python train.py --arch="mobilenet_v2" --image_size=32 --num_classes=2 --kernel_size=5 --expansion=4 --label_smoothing=0.1 --loss="cross_entropy" --residual_init="none" --beta2=0.95 --eps=1e-06 --batch_size=256 --final_lr_fraction=0 --weight_decay=0.05
Rows from block 3 of a small image classifier, named by matrix and row number. Rows with one number belong to one channel. Each number is 128 + 24 x the weight over its row's rms, rounded and kept within 0 to 255. All counts start at 0.
Before each channel's rows are labels from the 100 images, of 14848, where the channel reaches its highest value: "colour at peak" is the nearest of a few named colours to the mean colour under the peak. Only what is clearly more common there than usual is listed. The data: microscope photos of single blood and bone marrow cells.
# convs0: expand pointwise conv (model.blocks.3.convs.0.weight, 160x40x1x1), inputs 0-39
# convs1: depthwise 5x5 conv, stride 2 (model.blocks.3.convs.1.weight, 160x1x5x5), a 5x5 kernel
# convs2: project pointwise conv (model.blocks.3.convs.2.weight, 80x160x1x1, transposed), outputs 0-79

colour at peak: blue
convs0.10 [117 106 137 135 110 150  98 118 137 147 152 121 137 139 129 113  64 108  88 123 150 149 120 160  90 156 138 142 152  61 131 136 144 132 134 124 127 164 131 169]
convs1.10 [ 97 110  89  90 121 122 109 104 110  85 117 144 163 148 118 123 133 143 155 113 145 162 141 149  89]
convs2.10 [161  98 122 127 144 107 154 113  98 108 102  86 121 111 103 100 132 121 138 156 135 111 157 122 114 161 133 112 133 146 109 112 127  68 140 152 107 109 138 162 169 132 118 142 120 116 144  87  94 117 184 109 161 136 173 140 128  98 130 111 103 137 156 145 131 134 168 140 121  58 128 155 114 111 148 126 102 132 169 124]

colour at peak: white
convs0.154 [163 170 123 129 148 104 125 143 139 113 142 138 113 121 152 146 126 125 209 102 140 127 130 134 156 150 111 107 157 146  97 138 128 161 145 132 119 170 116 171]
convs1.154 [115 125 126  97 114 133 118 108 112 131 155 133 118 101 121 157 161 166 115 131 166 137 198 154 130]
convs2.154 [148 121 104  91  90 100 151 122  75 104 109 117 114 106 127 131 132 126 123 193 139 153 110 143 163 105 154 142 139 150 136 131 116 112 115 128 104 117 159 135 153 135 119 168 131 103 151 107 128  94 131 163 160 110 153  71 125  77 109 146  94 148 137 103 120 134 146 120  96 119  83 155 108 109 119 143 114  97  89 126]

colour at peak: white
convs0.19 [ 81  70 130 151 127 116 133  75 135 165 123 137 133 151 121 126 136 135  90 122 144 140 169  92  96 113 146 141  99 116 119 132 165 107 148 141 142 110  97 138]
convs1.19 [140 117  91  97 108 109 118 121 142  82 138 148 155 140  93 147 164 146 166  96 146 128 137 158 113]
convs2.19 [146 108 140  98 154 100 162 124 120 100 104 141 121 152  91  86 128 130 136 127 168  95  97 139 113 169 151 122 136 143 161  93  89 136 145 161 126  83 112 148 164 112 107 170 142 158 133 144 115 117 147 103 174 132 147 151 172 107 117 142 123 166  89 115 107 110 138 114 123 111  89 133 137 105 116  95 118 142  91 130]

colour at peak: white
convs0.24 [150 119 115 117 110 171 106 123 135 162 134 109 106 104 167 133 102  91 155 125 156 151 173 171 160 125 117 157 166 130  95 129 137 165 128 122 138 153 105 141]
convs1.24 [ 80  92 122 119 101 119 106  99 125  93 152 146 130 122 102 167 127 111 116 103 176 126 143 130 153]
convs2.24 [109 137 138 141 103 136 153 130 115 151  98  88 104 125  79 167 126 129  82 138  99 103 186 140 103 150 123 124 135 121 110 106 135 123  88 167 128 113 192 177 140 152 114 173 138 148 129 101 141 132 144 113 134 146 136  94 137 146 114 140 104 104 115 105 115 148 142  97 127  75 111 156 101 127 163 112 132 146 128 119]

colour at peak: pink
convs0.20 [142 192 105 121 124  92 108 149 133 147 138 137 147 158 156 122 144  91 151 152 124 101 139 157 134 127 150 169 128 136 160 108 126 156 158 121 129 174 109 162]
convs1.20 [111 129 149 114 106 140 131 171 113 118 155  94 148 111 124 103  76 108  98  93 111 139 105 100 107]
convs2.20 [169 186 123 110 168 116 131 125 114  93 136 168 127 115 158 108 102 175 132 155 164  93 143  94 136 101 109 126  98 137 113 116 139 105 113 180 144 126 131 139 118  68 117 151 115 155 145 131 113 118 106 118 142 123 112  99 131 120 180 132 157 164  96  99  83 135 124 137 110 125 137 119 102 129 129 146 138 101 128 164]

colour at peak: purple
convs0.4 [107 153 143 122 125 111  83 106 119  95 153 109 140 107 144 119  65 135 137 143 129 112 130 154 136 168 153 170 133 120 146 134 111  68 159 141 144 148 130 147]
convs1.4 [171 123 135 147 143 150 162 144 150 100 116 141 145 118 110  84  98 125 135 116 110 102 101  82 101]
convs2.4 [160 145 137  86 153 130 111 168 140  91 107 117 154 143 151  74 105 134 107 128 141 117 107  93 139 102 108 161  96 112 140 128 118 153 129 106 146 109 184  91 167  88 146 134 143 125 115 168 128 115  78 109 118 106  96 141 128 121 126 104 125 127 144 133 136 138  86 128 124 139  76 102 138 147  94 140 108 106 120 169]

colour at peak: purple
convs0.156 [100  89 124 129 132 104  96  85 144 124 135 112 127 102  79 115 120 136 113 167 128 154 138 135 137  94  66 115 109 153 116 147 108 161 139 147 133 142  96 101]
convs1.156 [111 113 132 106 105 100  95 120 140 145 119 141 180 138 109 111 141 155 134 101 109 163 159 124  78]
convs2.156 [137 137 103 134 112 105 103 103 128 160 116 129 154 123 131 120  99 156 106 167 125 105 183 145 107 125  78 141 155 128 137 167 142 185 146 121 101 135 135 167 125 146 130 125  83 145 125  95 107 100 138 131 126 163 135  81 141 105 128 133 124  89  95 115 117 141  92 127 108 170 132 132  94 182 137 110 101 122  98 120]

colour at peak: white
convs0.158 [107  61 114 148 141 102 152 141 108 162 106 120 131 139 127 139 149 113  98 105 101 137 156  88 149 140 145 183 102 160 137 121 128  97 111 113 151 125 120 107]
convs1.158 [140 159 164 145 124 140 128 140 167 161 156 131 162 185 150 143 145 165 156 140 143 133 122 123 123]
convs2.158 [123 107 138 108 149 113 132 128 112 105  89 138 127 158 144  85 148 138 160 112 160 115 104 139  93 131 128 127 132 131 163  93 124 153 140 172 143  56 110 126 140 123 101 166 154 139 122 140 146 123 119 105 165 162 137 149 166 117 105 185 147 110  89 104  95 105 119 123 129 119 111 120 152 120 104  85 118 143  83 139]

colour at peak: pink
convs0.159 [167 123 138 122 144 118 115 152  84 151 152 171 158 114 127 179 127 163  97 109  97  98 107 150 103 132 137 152 174 130 113 132 130 134 139  93 116 147 106 142]
convs1.159 [148 144 116 159 109 178 133 132 133  94 186 148 116  95 137 149 165 107 108 131 147 135 126 146 139]
convs2.159 [112  86 161 171 130 170 113 126 145 147 101 107 121 153 135 151 142 119  97 150 110 123 152 131 119 106  93 174 110  90 125 120 164 127 135 141 129 105 146 169 188 139 117 119 118 195 116 116 124 115 155 152  94  91 102 133 128 124 113 119 129 109  84 132 121 122  99 140 121 122 132 120 122  62 150 116 154 111 130 121]

colour at peak: blue
convs0.13 [131 168 127 137 148 130 112 152  97 134 137 128 139 123 154 119 157 134 151  98 103 161 110 130 106  97  60 116 127 148 129 161 115 112 114 118 199 127 124 147]
convs1.13 [ 83 109 127 141 144 120 186 153 155 115 139 119 141 139 112 127 136 167 170 116  84 117 124 124 109]
convs2.13 [112 134 181 129 116 160 107 121 111 159 102 109 123 148  97 149 146 113 151 145 144 162 112 163 141  89 144 148 140 109 146 106 102 141 126 148 127 128  95 114 147 150 160  93 153 160 163 133 145 149 141 145 128  85 152 130 100 176  79 124 117 105 121  78 174 101 147 121 136 111 154 161 148 139 116 112 134  96 103 108]

colour at peak: white
convs0.153 [139 148 135 159 135  93 122 134 125 109 109 115 132 169 112 149 155 180 142  99 114 142 121 124 108 129 141 149  86 114 139 155 140 127 144 156  80  96 122  69]
convs1.153 [127 118 121 137  91 126 121 113 147  89 146 144 165 197 123 145 136 154 175 136 132 111 111 121 129]
convs2.153 [130 154 152 164 132 143 112 157 110  97 128 123 105 124 152 124 133 112 102 141 141 161 134 125 132 103 141 184  93 164  89 134 123 120  95  90 129 130 163 109 133 125  81 108 150 117  92 124 173 129 131 202 119 108 103 119 102 149 131 169 140 177 137 142 100 120 165 114 120 137 147 150 105 127 138 149 144  99 150 131]

colour at peak: pink
convs0.21 [136 118 161 123 151 129 142 135 119 145 123 156 108 118  88 129 201 140 135 131 134 119 134  87 156 145 135 120 101 142 148 147  95  90 115  72 146 134 161 123]
convs1.21 [138 106 130 112 124  97 126 142 141 115 136 135 157 168 132 132 167 200 174 125 108 125 119 139 121]
convs2.21 [145 128 182 127 143 163 119 117 121 159 105 116 144 153 151 129 112 157 136  86 127  99 127 101 129 110 127 120 120 114 146  90 130 139 125 103 157 114 108 149 139 157 168 146 158 178  98 112 109 178 130 142 125 174 124 142 107 135 109 151 161  81 107 126 129 130 116 163 165 137 113 104 197 140 148 118 106 141 114 152]

colour at peak: blue
convs0.6 [149 125  81 123 123  89 131 121 145 164  91 145 126 129 102 133 170  99 116 102 115 125  88 138 129 105 116 119 147 133 160 105 126 169 153 115 142 173  84 145]
convs1.6 [117 135 107 134 104 121 144 131 112 101 166 177 166 172 132 124 139 111 127 149 140 126  73 121 153]
convs2.6 [112 129 117 147 108  88  88 113 141 190 135 112 130 165 114 153 138 108  88 135  90 140 164 134  95 117 116 182 147  96 139 153 153 165 108 116 124 144 150 147 124 139 122  97 114 114  88 128 132 117 103 106 127 145  99  90 127 137  99 111  99  79  94 108 150 138 112 137 128 181 127 132 142 159  93 141 110 130 113 119]

colour at peak: purple
convs0.152 [109 120 148 101  98 153 120 130 145 104 152  64 172 120 142 137 143 152 130 114 109  91 151 159 165 144 138 130 156 119 109 156 131 138 104 174  98 113 139 119]
convs1.152 [118 110 119 156 142 110 139 134 176 177 139 154 144 153 176 126 106 134 157 135  97 103 113 133 107]
convs2.152 [133 137 138  96  96 154  78 146 151 117 154 124 145 139 136 114 130 151 123 136 140  99 109 141 147 143 127 119  93 108 135 132 150 100 115 139 127 141  93 172 102 123 151 164 129 212 127 120 106 125 145 157  96 100  84 126  99 149 127 161 138 162 130 121 121 126 140 139 141 121 118  90 166  67 161 140 162 144 114 119]

colour at peak: blue
convs0.23 [121  98 163 132 112 187 123 134 149 117 141 114 139 121 136  99 152 133 151 127 112 150 140 182 168 106 142 140 150 135 104 145 192 150  95 116 126 145 134 139]
convs1.23 [109 137 131 116 119 119 112 126  98 147  87 100 125 167 158 135 127 143 197 164 133 147 135 143 141]
convs2.23 [105 122 100 148 101 101 146 122 167 104 140 100 137 126 100 130 136 112 130 153 105 145 118 154 143 160 125 111 116 141 124 141 151  73  85 118 100 152 107 160 112 151 116 171  85 152 101 129  90  94 181 147 109 136 124 137 114 112 124 153  93 153 141 131 130 132 139  77 145 115 131 144 105 134 141 111 155 118 149  61]

colour at peak: pink
convs0.9 [148  82 135 150 117 113 130 143  91 166 130 122 162 136 148  99 108 116 127  87 107 126 135 173 144 127 133 168 129  83 131 150 151 135 137 151 134 172  98 158]
convs1.9 [130 119 117  88 133 141 127  94  92 103 140  97 112  91 103 109 134  92  80  94 140 117 121 113 141]
convs2.9 [157 173 133 127 140 127 139 112 100 133 128 167 161 137 164 141  97 169 134 134 106 125 157 104 138 100 137 160 155 131 115 129 165 118 131 134 154 139 148 147 111 152 115 137 118 138 148  89 103 106  90 149  77 122 120 126 155 130 180 139 186 126 100 134 133 156 111 134 113 175 117 118 137 144 145 172  70 110 126 149]

colour at peak: blue; black
convs0.16 [145 130 119 153 127 145 117 162 104 158 145 114  92 125 158  98 120 114 171 139 151 148 139 146 127 172 104 159 136  93 106 114  81  92 117 158 141 160 145 147]
convs1.16 [108 104 165 167 108 111 124 129 135 118  82 128 154 148 153 107 139 125 129 182 109 116  96 116 153]
convs2.16 [103 104 145 119 102 116  96 151 136 147 125 117 128 106  87 102 158  90 127 136 171 115 104 158 177 151  96 109 133 138 138 118 110 147 124 131  87 147 103 126 109 140 146  95 124 133 110 156  98 133 152 122 158 138 151  87 124 118 102 114  72 104 132 108 111  96 123 104 145  91 127 136 129 164 105  98 169  92 118  77]

colour at peak: blue
convs0.11 [147 150 137 127 130 147 186 131 109 151 119 100  94 129 103 132 151 139  96 133 160 123 163 134 136 128 151 111 112 117 121 126 102 132  99 101 151 131 210 131]
convs1.11 [ 89  83 112 121 138  90  92 127 148 133  82 117  93 118 118 128 136  92 131  93 116 135 120 105 141]
convs2.11 [138 109 120 123 122 139 115 179 141 107 160 131 132 103 113  73 159 111 134 127 161 150  61 162 138 149  96 136  93 137 151 152 127 136 140 129 112 123  95 134 103  95 104 132 117 130 109 160 167 119 118 128 157 113 119 127 135 110  87 164 111 181 118 121  99  93 179 110 104 125 108 150 133 122 131 100 147 115 111  91]

colour at peak: white
convs0.17 [106 139 133 145 119 126 128 190 138 119 147 130 111 108 150 120 102  95 143 147 161 183 127 136 148  88 123 155 169 127 108 132 135 152 142 107 134 186 137 146]
convs1.17 [ 99 143 146  93 109 123 104 129 134 123 157 106  95 149 132 151  97  90 123 141 142 115  69  99 125]
convs2.17 [117 166 150 102 115 147 111 136 115  99 132 136 163 126 173  86 129 157 113  93 148 132 126 115 142  99 115 106 132 113 108 140 130 132 110 116 130 132 126 146 165 144 110 200 122 147 106 152 131 120 111 141 118 180 130 128 134 147 157 195 159 127 118 127 114 165  86 114 143 142  87  88 117 167 109 101  98 146 141 124]