{
  "dataset": "microscope photos of single blood and bone marrow cells",
  "train_examples": 97085,
  "norm": "batchnorm",
  "activation": "gelu",
  "padding_mode": "replicate",
  "kernel_size": 5,
  "stem": "deep",
  "loss": "cross_entropy",
  "init": "torch_default",
  "beta1": 0.95,
  "beta2": 0.95,
  "steps": 12400,
  "final_lr_fraction": 0,
  "warmup_steps": 1240,
  "weight_decay": 0.05
}
Rows from block 5 of a small image classifier, named by matrix and row number. Rows with one number belong to one channel. Each number is 50 + 10 x the weight over its row's rms, rounded and kept within 0 to 99. All counts start at 0. After the name is the row's rms in percent of the matrix's.
After each channel's rows are labels from the 100 images, of 14848, where the channel reaches its highest value: "strongest on" is what is common among them. Only what is clearly more common there than usual is listed. The data: microscope photos of single blood and bone marrow cells.
# convs0: expand pointwise conv (model.blocks.5.convs.0.weight, 320x80x1x1), inputs 0-39
# convs1: depthwise 5x5 conv (model.blocks.5.convs.1.weight, 320x1x5x5), a 5x5 kernel
# convs2: project pointwise conv (model.blocks.5.convs.2.weight, 80x320x1x1, transposed), outputs 0-39

convs0.159 114:48 56 20 38 50 48 71 42 54 56 70 69 69 47 52 60 44 58 61 52 40 45 60 51 44 47 75 61 67 44 47 61 51 50 53 45 44 61 58 42
convs1.159 104:69 69 61 56 66 45 38 39 43 48 48 39 35 48 49 52 36 48 44 55 51 61 62 49 62
convs2.159 128:52 56 37 57 43 52 59 44 60 54 63 57 58 44 60 48 43 58 56 36 36 58 59 43 50 43 51 38 60 65 60 67 57 58 55 42 45 58 60 49
strongest on: smear: peripheral blood

convs0.212 114:52 37 49 42 43 59 55 38 48 46 48 45 48 60 57 46 43 61 55 12 49 38 57 50 42 55 64 35 46 55 56 47 51 59 49 46 51 40 49 64
convs1.212 105:65 53 43 38 68 51 48 41 39 53 46 40 64 52 34 44 52 66 63 44 41 54 41 55 34
convs2.212 148:65 53 31 56 46 46 55 42 67 46 64 49 66 46 44 47 36 60 56 39 35 53 59 47 54 51 60 44 62 60 52 65 52 71 51 35 32 77 52 34
strongest on: smear: peripheral blood

convs0.20 096:56 50 53 24 40 67 41 59 49 40 58 38 66 42 43 27 43 52 51 56 46 49 45 52 59 62 51 36 44 55 43 62 47 41 50 35 35 57 34 49
convs1.20 104:51 46 48 56 55 37 34 44 49 62 40 55 35 45 36 34 51 48 54 41 31 51 58 62 33
convs2.20 088:57 40 46 45 55 50 54 55 60 65 53 64 39 47 23 54 46 57 38 46 47 56 52 44 51 44 40 65 50 46 41 60 54 60 41 55 41 63 41 58
strongest on: cell type: segmented neutrophil; smear: peripheral blood

convs0.99 102:37 52 60 64 49 56 39 69 62 46 46 39 43 49 52 43 68 40 41 50 51 49 52 58 62 66 53 40 54 59 42 42 40 47 50 56 54 54 57 45
convs1.99 099:63 65 59 51 51 45 43 49 53 57 65 57 79 51 62 43 55 51 43 52 51 63 67 55 56
convs2.99 115:52 55 24 33 50 46 70 28 39 54 63 58 62 38 55 45 43 53 78 43 36 66 53 44 50 45 53 56 58 37 65 57 61 53 60 47 44 52 59 52
strongest on: cell type: segmented neutrophil

convs0.305 090:62 53 37 46 60 38 53 29 59 50 62 69 71 47 53 51 23 59 66 48 49 52 54 35 46 51 57 67 42 53 55 44 63 60 49 56 57 42 54 42
convs1.305 084:43 50 44 43 35 34 43 46 41 47 34 38 51 48 44 51 53 38 45 33 38 41 32 38 39
convs2.305 104:40 44 35 38 38 46 61 39 36 54 44 40 46 43 36 54 59 38 60 55 35 65 58 64 63 58 74 64 63 36 43 49 42 43 48 62 34 46 50 63
strongest on: cell type: artefact

convs0.119 108:51 65 46 49 49 38 50 58 59 52 62 56 53 44 50 58 56 34 49 50 36 61 55 65 66 55 70 35 63 53 23 59 42 62 46 60 43 74 64 35
convs1.119 102:62 65 56 55 59 53 54 32 61 56 52 43 32 52 39 51 41 49 58 52 70 60 46 66 60
convs2.119 125:34 49 35 27 42 48 42 37 63 54 56 44 42 60 42 57 62 44 69 43 66 53 33 52 51 64 42 58 36 35 57 41 53 77 59 67 41 37 59 52
strongest on: cell type: erythroblast

convs0.59 077:57 37 65 53 60 51 40 40 49 51 54 54 67 65 40 35 53 58 44 48 45 45 49 42 31 63 33 43 39 55 57 52 75 65 54 40 48 48 53 61
convs1.59 091:46 51 55 39 35 44 46 42 39 31 50 48 52 38 27 38 54 46 45 31 49 59 52 56 37
convs2.59 059:48 32 47 36 56 48 57 43 30 32 44 52 63 56 50 43 47 50 66 57 49 52 57 39 45 42 67 66 51 40 30 39 32 43 62 51 39 41 51 46
strongest on: cell type: erythroblast

convs0.140 099:58 35 37 49 58 53 72 39 33 53 48 55 58 47 45 37 46 58 62 36 57 55 49 33 32 44 42 57 54 59 57 40 46 43 67 36 53 46 39 47
convs1.140 097:45 52 40 29 50 36 45 33 44 44 50 38 40 54 66 64 55 50 46 63 56 65 42 40 54
convs2.140 089:59 55 53 39 53 33 44 55 42 69 44 55 40 26 48 59 38 62 61 53 53 63 51 36 64 57 49 67 40 41 48 52 65 37 38 61 60 52 60 47
strongest on: smear: peripheral blood; cell type: lymphocyte

convs0.254 076:47 65 49 56 39 44 48 66 46 59 39 34 57 53 30 47 54 39 49 51 34 52 57 57 44 41 48 31 44 45 43 61 51 63 26 38 56 59 39 56
convs1.254 094:47 46 50 45 70 49 34 45 53 48 49 54 25 43 61 42 60 41 43 62 57 47 44 66 39
convs2.254 063:60 31 51 38 54 38 49 41 38 55 51 35 57 48 52 53 43 59 42 54 45 43 57 57 55 49 41 48 54 39 44 62 50 38 41 71 71 59 49 74
strongest on: cell type: segmented neutrophil

convs0.110 093:53 49 51 44 39 43 47 63 59 62 62 42 62 52 39 42 57 50 46 45 36 48 40 67 49 60 36 33 36 53 57 49 72 50 40 30 39 55 41 75
convs1.110 110:39 41 36 29 46 33 35 51 57 45 41 30 50 66 54 47 47 45 53 53 60 52 45 41 43
convs2.110 097:55 54 69 70 36 36 55 60 43 57 42 44 56 59 56 44 64 50 38 50 38 47 35 71 60 55 42 58 52 56 60 46 53 30 44 63 66 43 41 60
strongest on: cell type: erythroblast

convs0.135 106:54 52 39 42 34 64 35 64 51 51 69 51 54 42 53 24 47 43 60 45 60 36 35 52 73 59 49 29 46 46 47 62 45 41 53 41 48 68 47 50
convs1.135 098:38 32 41 64 62 53 29 53 63 67 58 49 45 40 36 48 61 51 48 51 46 44 48 38 48
convs2.135 098:54 41 28 49 69 56 57 50 51 74 51 51 40 51 47 55 33 68 58 27 48 52 59 23 40 47 43 54 55 52 45 46 58 68 51 34 51 48 50 43
strongest on: cell type: segmented neutrophil

convs0.300 107:44 44 45 51 35 43 42 45 58 49 64 40 51 55 34 49 46 52 41 50 45 52 42 44 38 63 42 51 41 42 56 68 63 70 43 45 50 48 40 82
convs1.300 109:58 56 45 51 51 58 60 46 42 36 45 32 37 39 36 30 36 37 37 48 45 60 55 53 47
convs2.300 120:57 38 43 48 54 50 68 46 23 55 38 60 61 39 55 37 36 53 67 43 56 58 44 36 51 43 44 54 62 45 66 40 41 49 64 42 51 31 58 56
strongest on: cell type: erythroblast

convs0.77 109:51 43 42 58 50 52 40 47 49 34 71 47 46 47 47 54 48 50 50 53 51 60 53 44 56 49 45 55 46 61 32 62 46 58 61 25 57 54 38 39
convs1.77 100:60 26 52 58 36 69 46 47 53 57 57 56 51 52 73 56 49 42 36 56 39 49 44 49 48
convs2.77 096:60 59 46 43 42 25 54 41 57 75 66 50 64 49 35 51 57 62 56 25 39 49 43 59 39 59 41 55 45 47 58 36 66 54 53 53 53 38 59 48
strongest on: smear: peripheral blood; cell type: myeloblast

convs0.258 105:51 50 62 40 62 50 44 78 65 22 50 42 52 45 58 38 54 38 42 55 51 52 54 47 46 67 56 50 39 62 35 46 48 58 60 50 55 55 55 44
convs1.258 101:64 64 51 35 64 61 47 41 44 54 57 44 37 56 40 48 43 44 61 52 72 54 55 53 67
convs2.258 129:41 37 46 45 58 53 37 43 70 58 56 42 41 55 44 38 52 44 54 35 64 38 48 55 51 59 45 35 44 51 36 32 58 72 50 55 44 53 54 34
strongest on: cell type: segmented neutrophil

convs0.297 097:47 58 63 27 53 47 48 73 54 28 61 47 53 44 38 31 59 58 43 52 56 40 27 49 57 59 60 29 41 57 49 64 39 37 43 43 44 51 44 65
convs1.297 099:54 59 47 54 56 58 59 58 58 45 58 46 47 37 48 35 34 32 46 32 38 39 35 41 39
convs2.297 109:67 46 36 46 57 49 50 35 50 56 55 68 65 45 50 60 33 70 65 44 52 61 52 25 48 48 43 58 52 42 56 43 61 59 56 41 54 40 62 42
strongest on: cell type: segmented neutrophil; smear: peripheral blood

convs0.232 108:51 38 45 66 44 44 48 56 45 62 65 50 48 48 50 59 42 50 35 56 50 45 58 61 63 48 29 38 58 50 31 41 52 44 65 52 54 58 29 48
convs1.232 094:59 60 43 56 50 47 54 43 50 40 47 60 41 49 46 54 35 70 38 73 44 48 43 70 43
convs2.232 114:54 50 44 28 49 42 57 45 53 22 53 53 52 51 51 42 51 47 46 47 45 69 28 48 58 45 48 63 53 52 50 40 45 56 46 58 42 61 76 27
strongest on: cell type: lymphocyte

convs0.303 082:63 64 56 40 42 53 38 59 68 46 58 61 50 55 50 37 57 64 36 43 70 47 48 51 49 31 19 46 33 54 66 36 61 48 54 53 50 49 55 43
convs1.303 097:31 38 50 36 40 36 41 45 57 37 55 47 49 45 47 60 58 45 36 56 35 64 40 49 37
convs2.303 058:57 43 59 59 55 60 57 51 49 57 39 56 61 50 62 59 40 51 53 47 34 66 42 47 41 32 67 74 46 46 52 46 46 44 48 49 58 51 66 55
strongest on: cell type: segmented neutrophil

convs0.12 088:31 40 47 46 57 43 41 52 60 50 60 42 35 56 50 45 55 28 43 49 66 59 43 59 54 57 44 47 42 45 48 42 26 55 63 41 44 39 37 51
convs1.12 089:40 53 51 64 62 37 46 40 44 55 45 48 34 37 53 50 44 54 36 40 33 42 31 37 45
convs2.12 075:61 54 49 50 54 28 40 53 59 75 68 51 57 51 61 59 46 53 46 51 40 58 67 56 51 61 50 39 54 61 53 68 54 52 36 43 60 67 45 44
strongest on: cell type: erythroblast

convs0.97 087:56 59 64 32 48 53 59 51 48 51 61 46 47 48 43 33 49 49 61 40 51 55 23 57 49 48 63 26 48 63 44 47 43 45 38 51 55 55 36 58
convs1.97 103:56 65 50 55 50 38 57 47 45 39 36 43 51 62 61 36 36 39 52 38 31 38 43 56 59
convs2.97 077:46 54 43 66 50 66 49 42 41 32 51 54 63 57 53 66 45 67 56 51 47 58 51 57 49 49 50 67 57 52 39 51 62 55 41 55 56 51 66 41
strongest on: cell type: segmented neutrophil; smear: peripheral blood

convs0.229 076:37 33 39 65 36 54 44 46 53 61 53 40 44 42 50 46 58 43 46 52 46 47 64 62 58 73 40 35 48 36 44 47 66 56 54 54 46 44 37 58
convs1.229 098:30 36 37 46 51 38 48 51 55 47 46 57 44 35 60 60 31 61 53 64 37 60 52 48 44
convs2.229 056:50 51 52 33 33 24 72 52 45 46 52 52 59 48 33 44 65 52 59 34 40 47 46 62 51 52 46 48 49 44 51 53 64 42 48 70 39 62 57 50
strongest on: cell type: lymphocyte

convs0.214 107:56 28 42 46 46 67 52 53 65 55 59 48 54 59 55 42 42 55 36 35 34 43 53 51 43 52 51 27 52 53 50 67 45 59 60 33 43 55 50 50
convs1.214 100:65 60 47 56 56 53 50 57 39 42 52 50 44 41 35 61 32 34 51 38 64 47 43 47 29
convs2.214 113:54 56 62 44 55 32 48 52 64 77 57 56 56 46 53 53 42 56 65 47 70 55 30 42 48 48 29 56 47 41 59 37 59 55 64 46 61 32 44 38
strongest on: smear: peripheral blood

convs0.81 091:53 55 70 52 53 51 46 48 65 41 61 43 49 53 54 66 54 47 45 50 56 47 53 50 51 46 53 59 32 60 46 49 34 58 45 60 60 39 47 52
convs1.81 088:49 57 66 55 48 65 46 54 50 40 69 48 29 55 46 58 44 45 38 36 41 38 37 40 54
convs2.81 077:41 66 46 16 60 42 37 50 58 43 68 52 51 45 67 30 54 54 48 50 55 43 47 35 57 61 64 36 35 44 43 49 32 52 45 47 56 52 51 40
strongest on: smear: peripheral blood; cell type: segmented neutrophil; cell type: lymphocyte

convs0.15 117:51 36 51 58 47 48 43 44 46 63 47 63 51 46 51 40 43 52 47 58 59 54 43 52 58 65 38 65 45 58 50 55 53 60 52 35 32 65 26 39
convs1.15 104:52 67 62 59 48 37 49 39 61 38 50 41 32 50 37 42 43 52 44 65 43 52 46 52 70
convs2.15 111:35 55 42 53 38 53 61 51 30 55 37 48 35 36 45 55 44 46 58 57 52 66 50 42 53 40 53 53 60 49 44 40 47 40 45 52 40 34 43 52
strongest on: cell type: lymphocyte

convs0.204 078:46 32 59 45 61 42 38 44 54 48 58 40 58 42 47 48 61 38 37 44 48 45 44 45 56 59 70 42 41 53 51 52 45 58 50 46 39 53 43 37
convs1.204 092:65 51 50 36 58 36 49 25 30 59 48 50 39 53 59 38 58 44 43 50 59 52 53 52 42
convs2.204 060:61 44 46 45 61 51 38 57 53 64 54 63 52 57 57 47 44 42 39 45 59 48 41 73 51 45 55 53 66 57 55 44 50 60 45 60 63 50 53 56
strongest on: cell type: erythroblast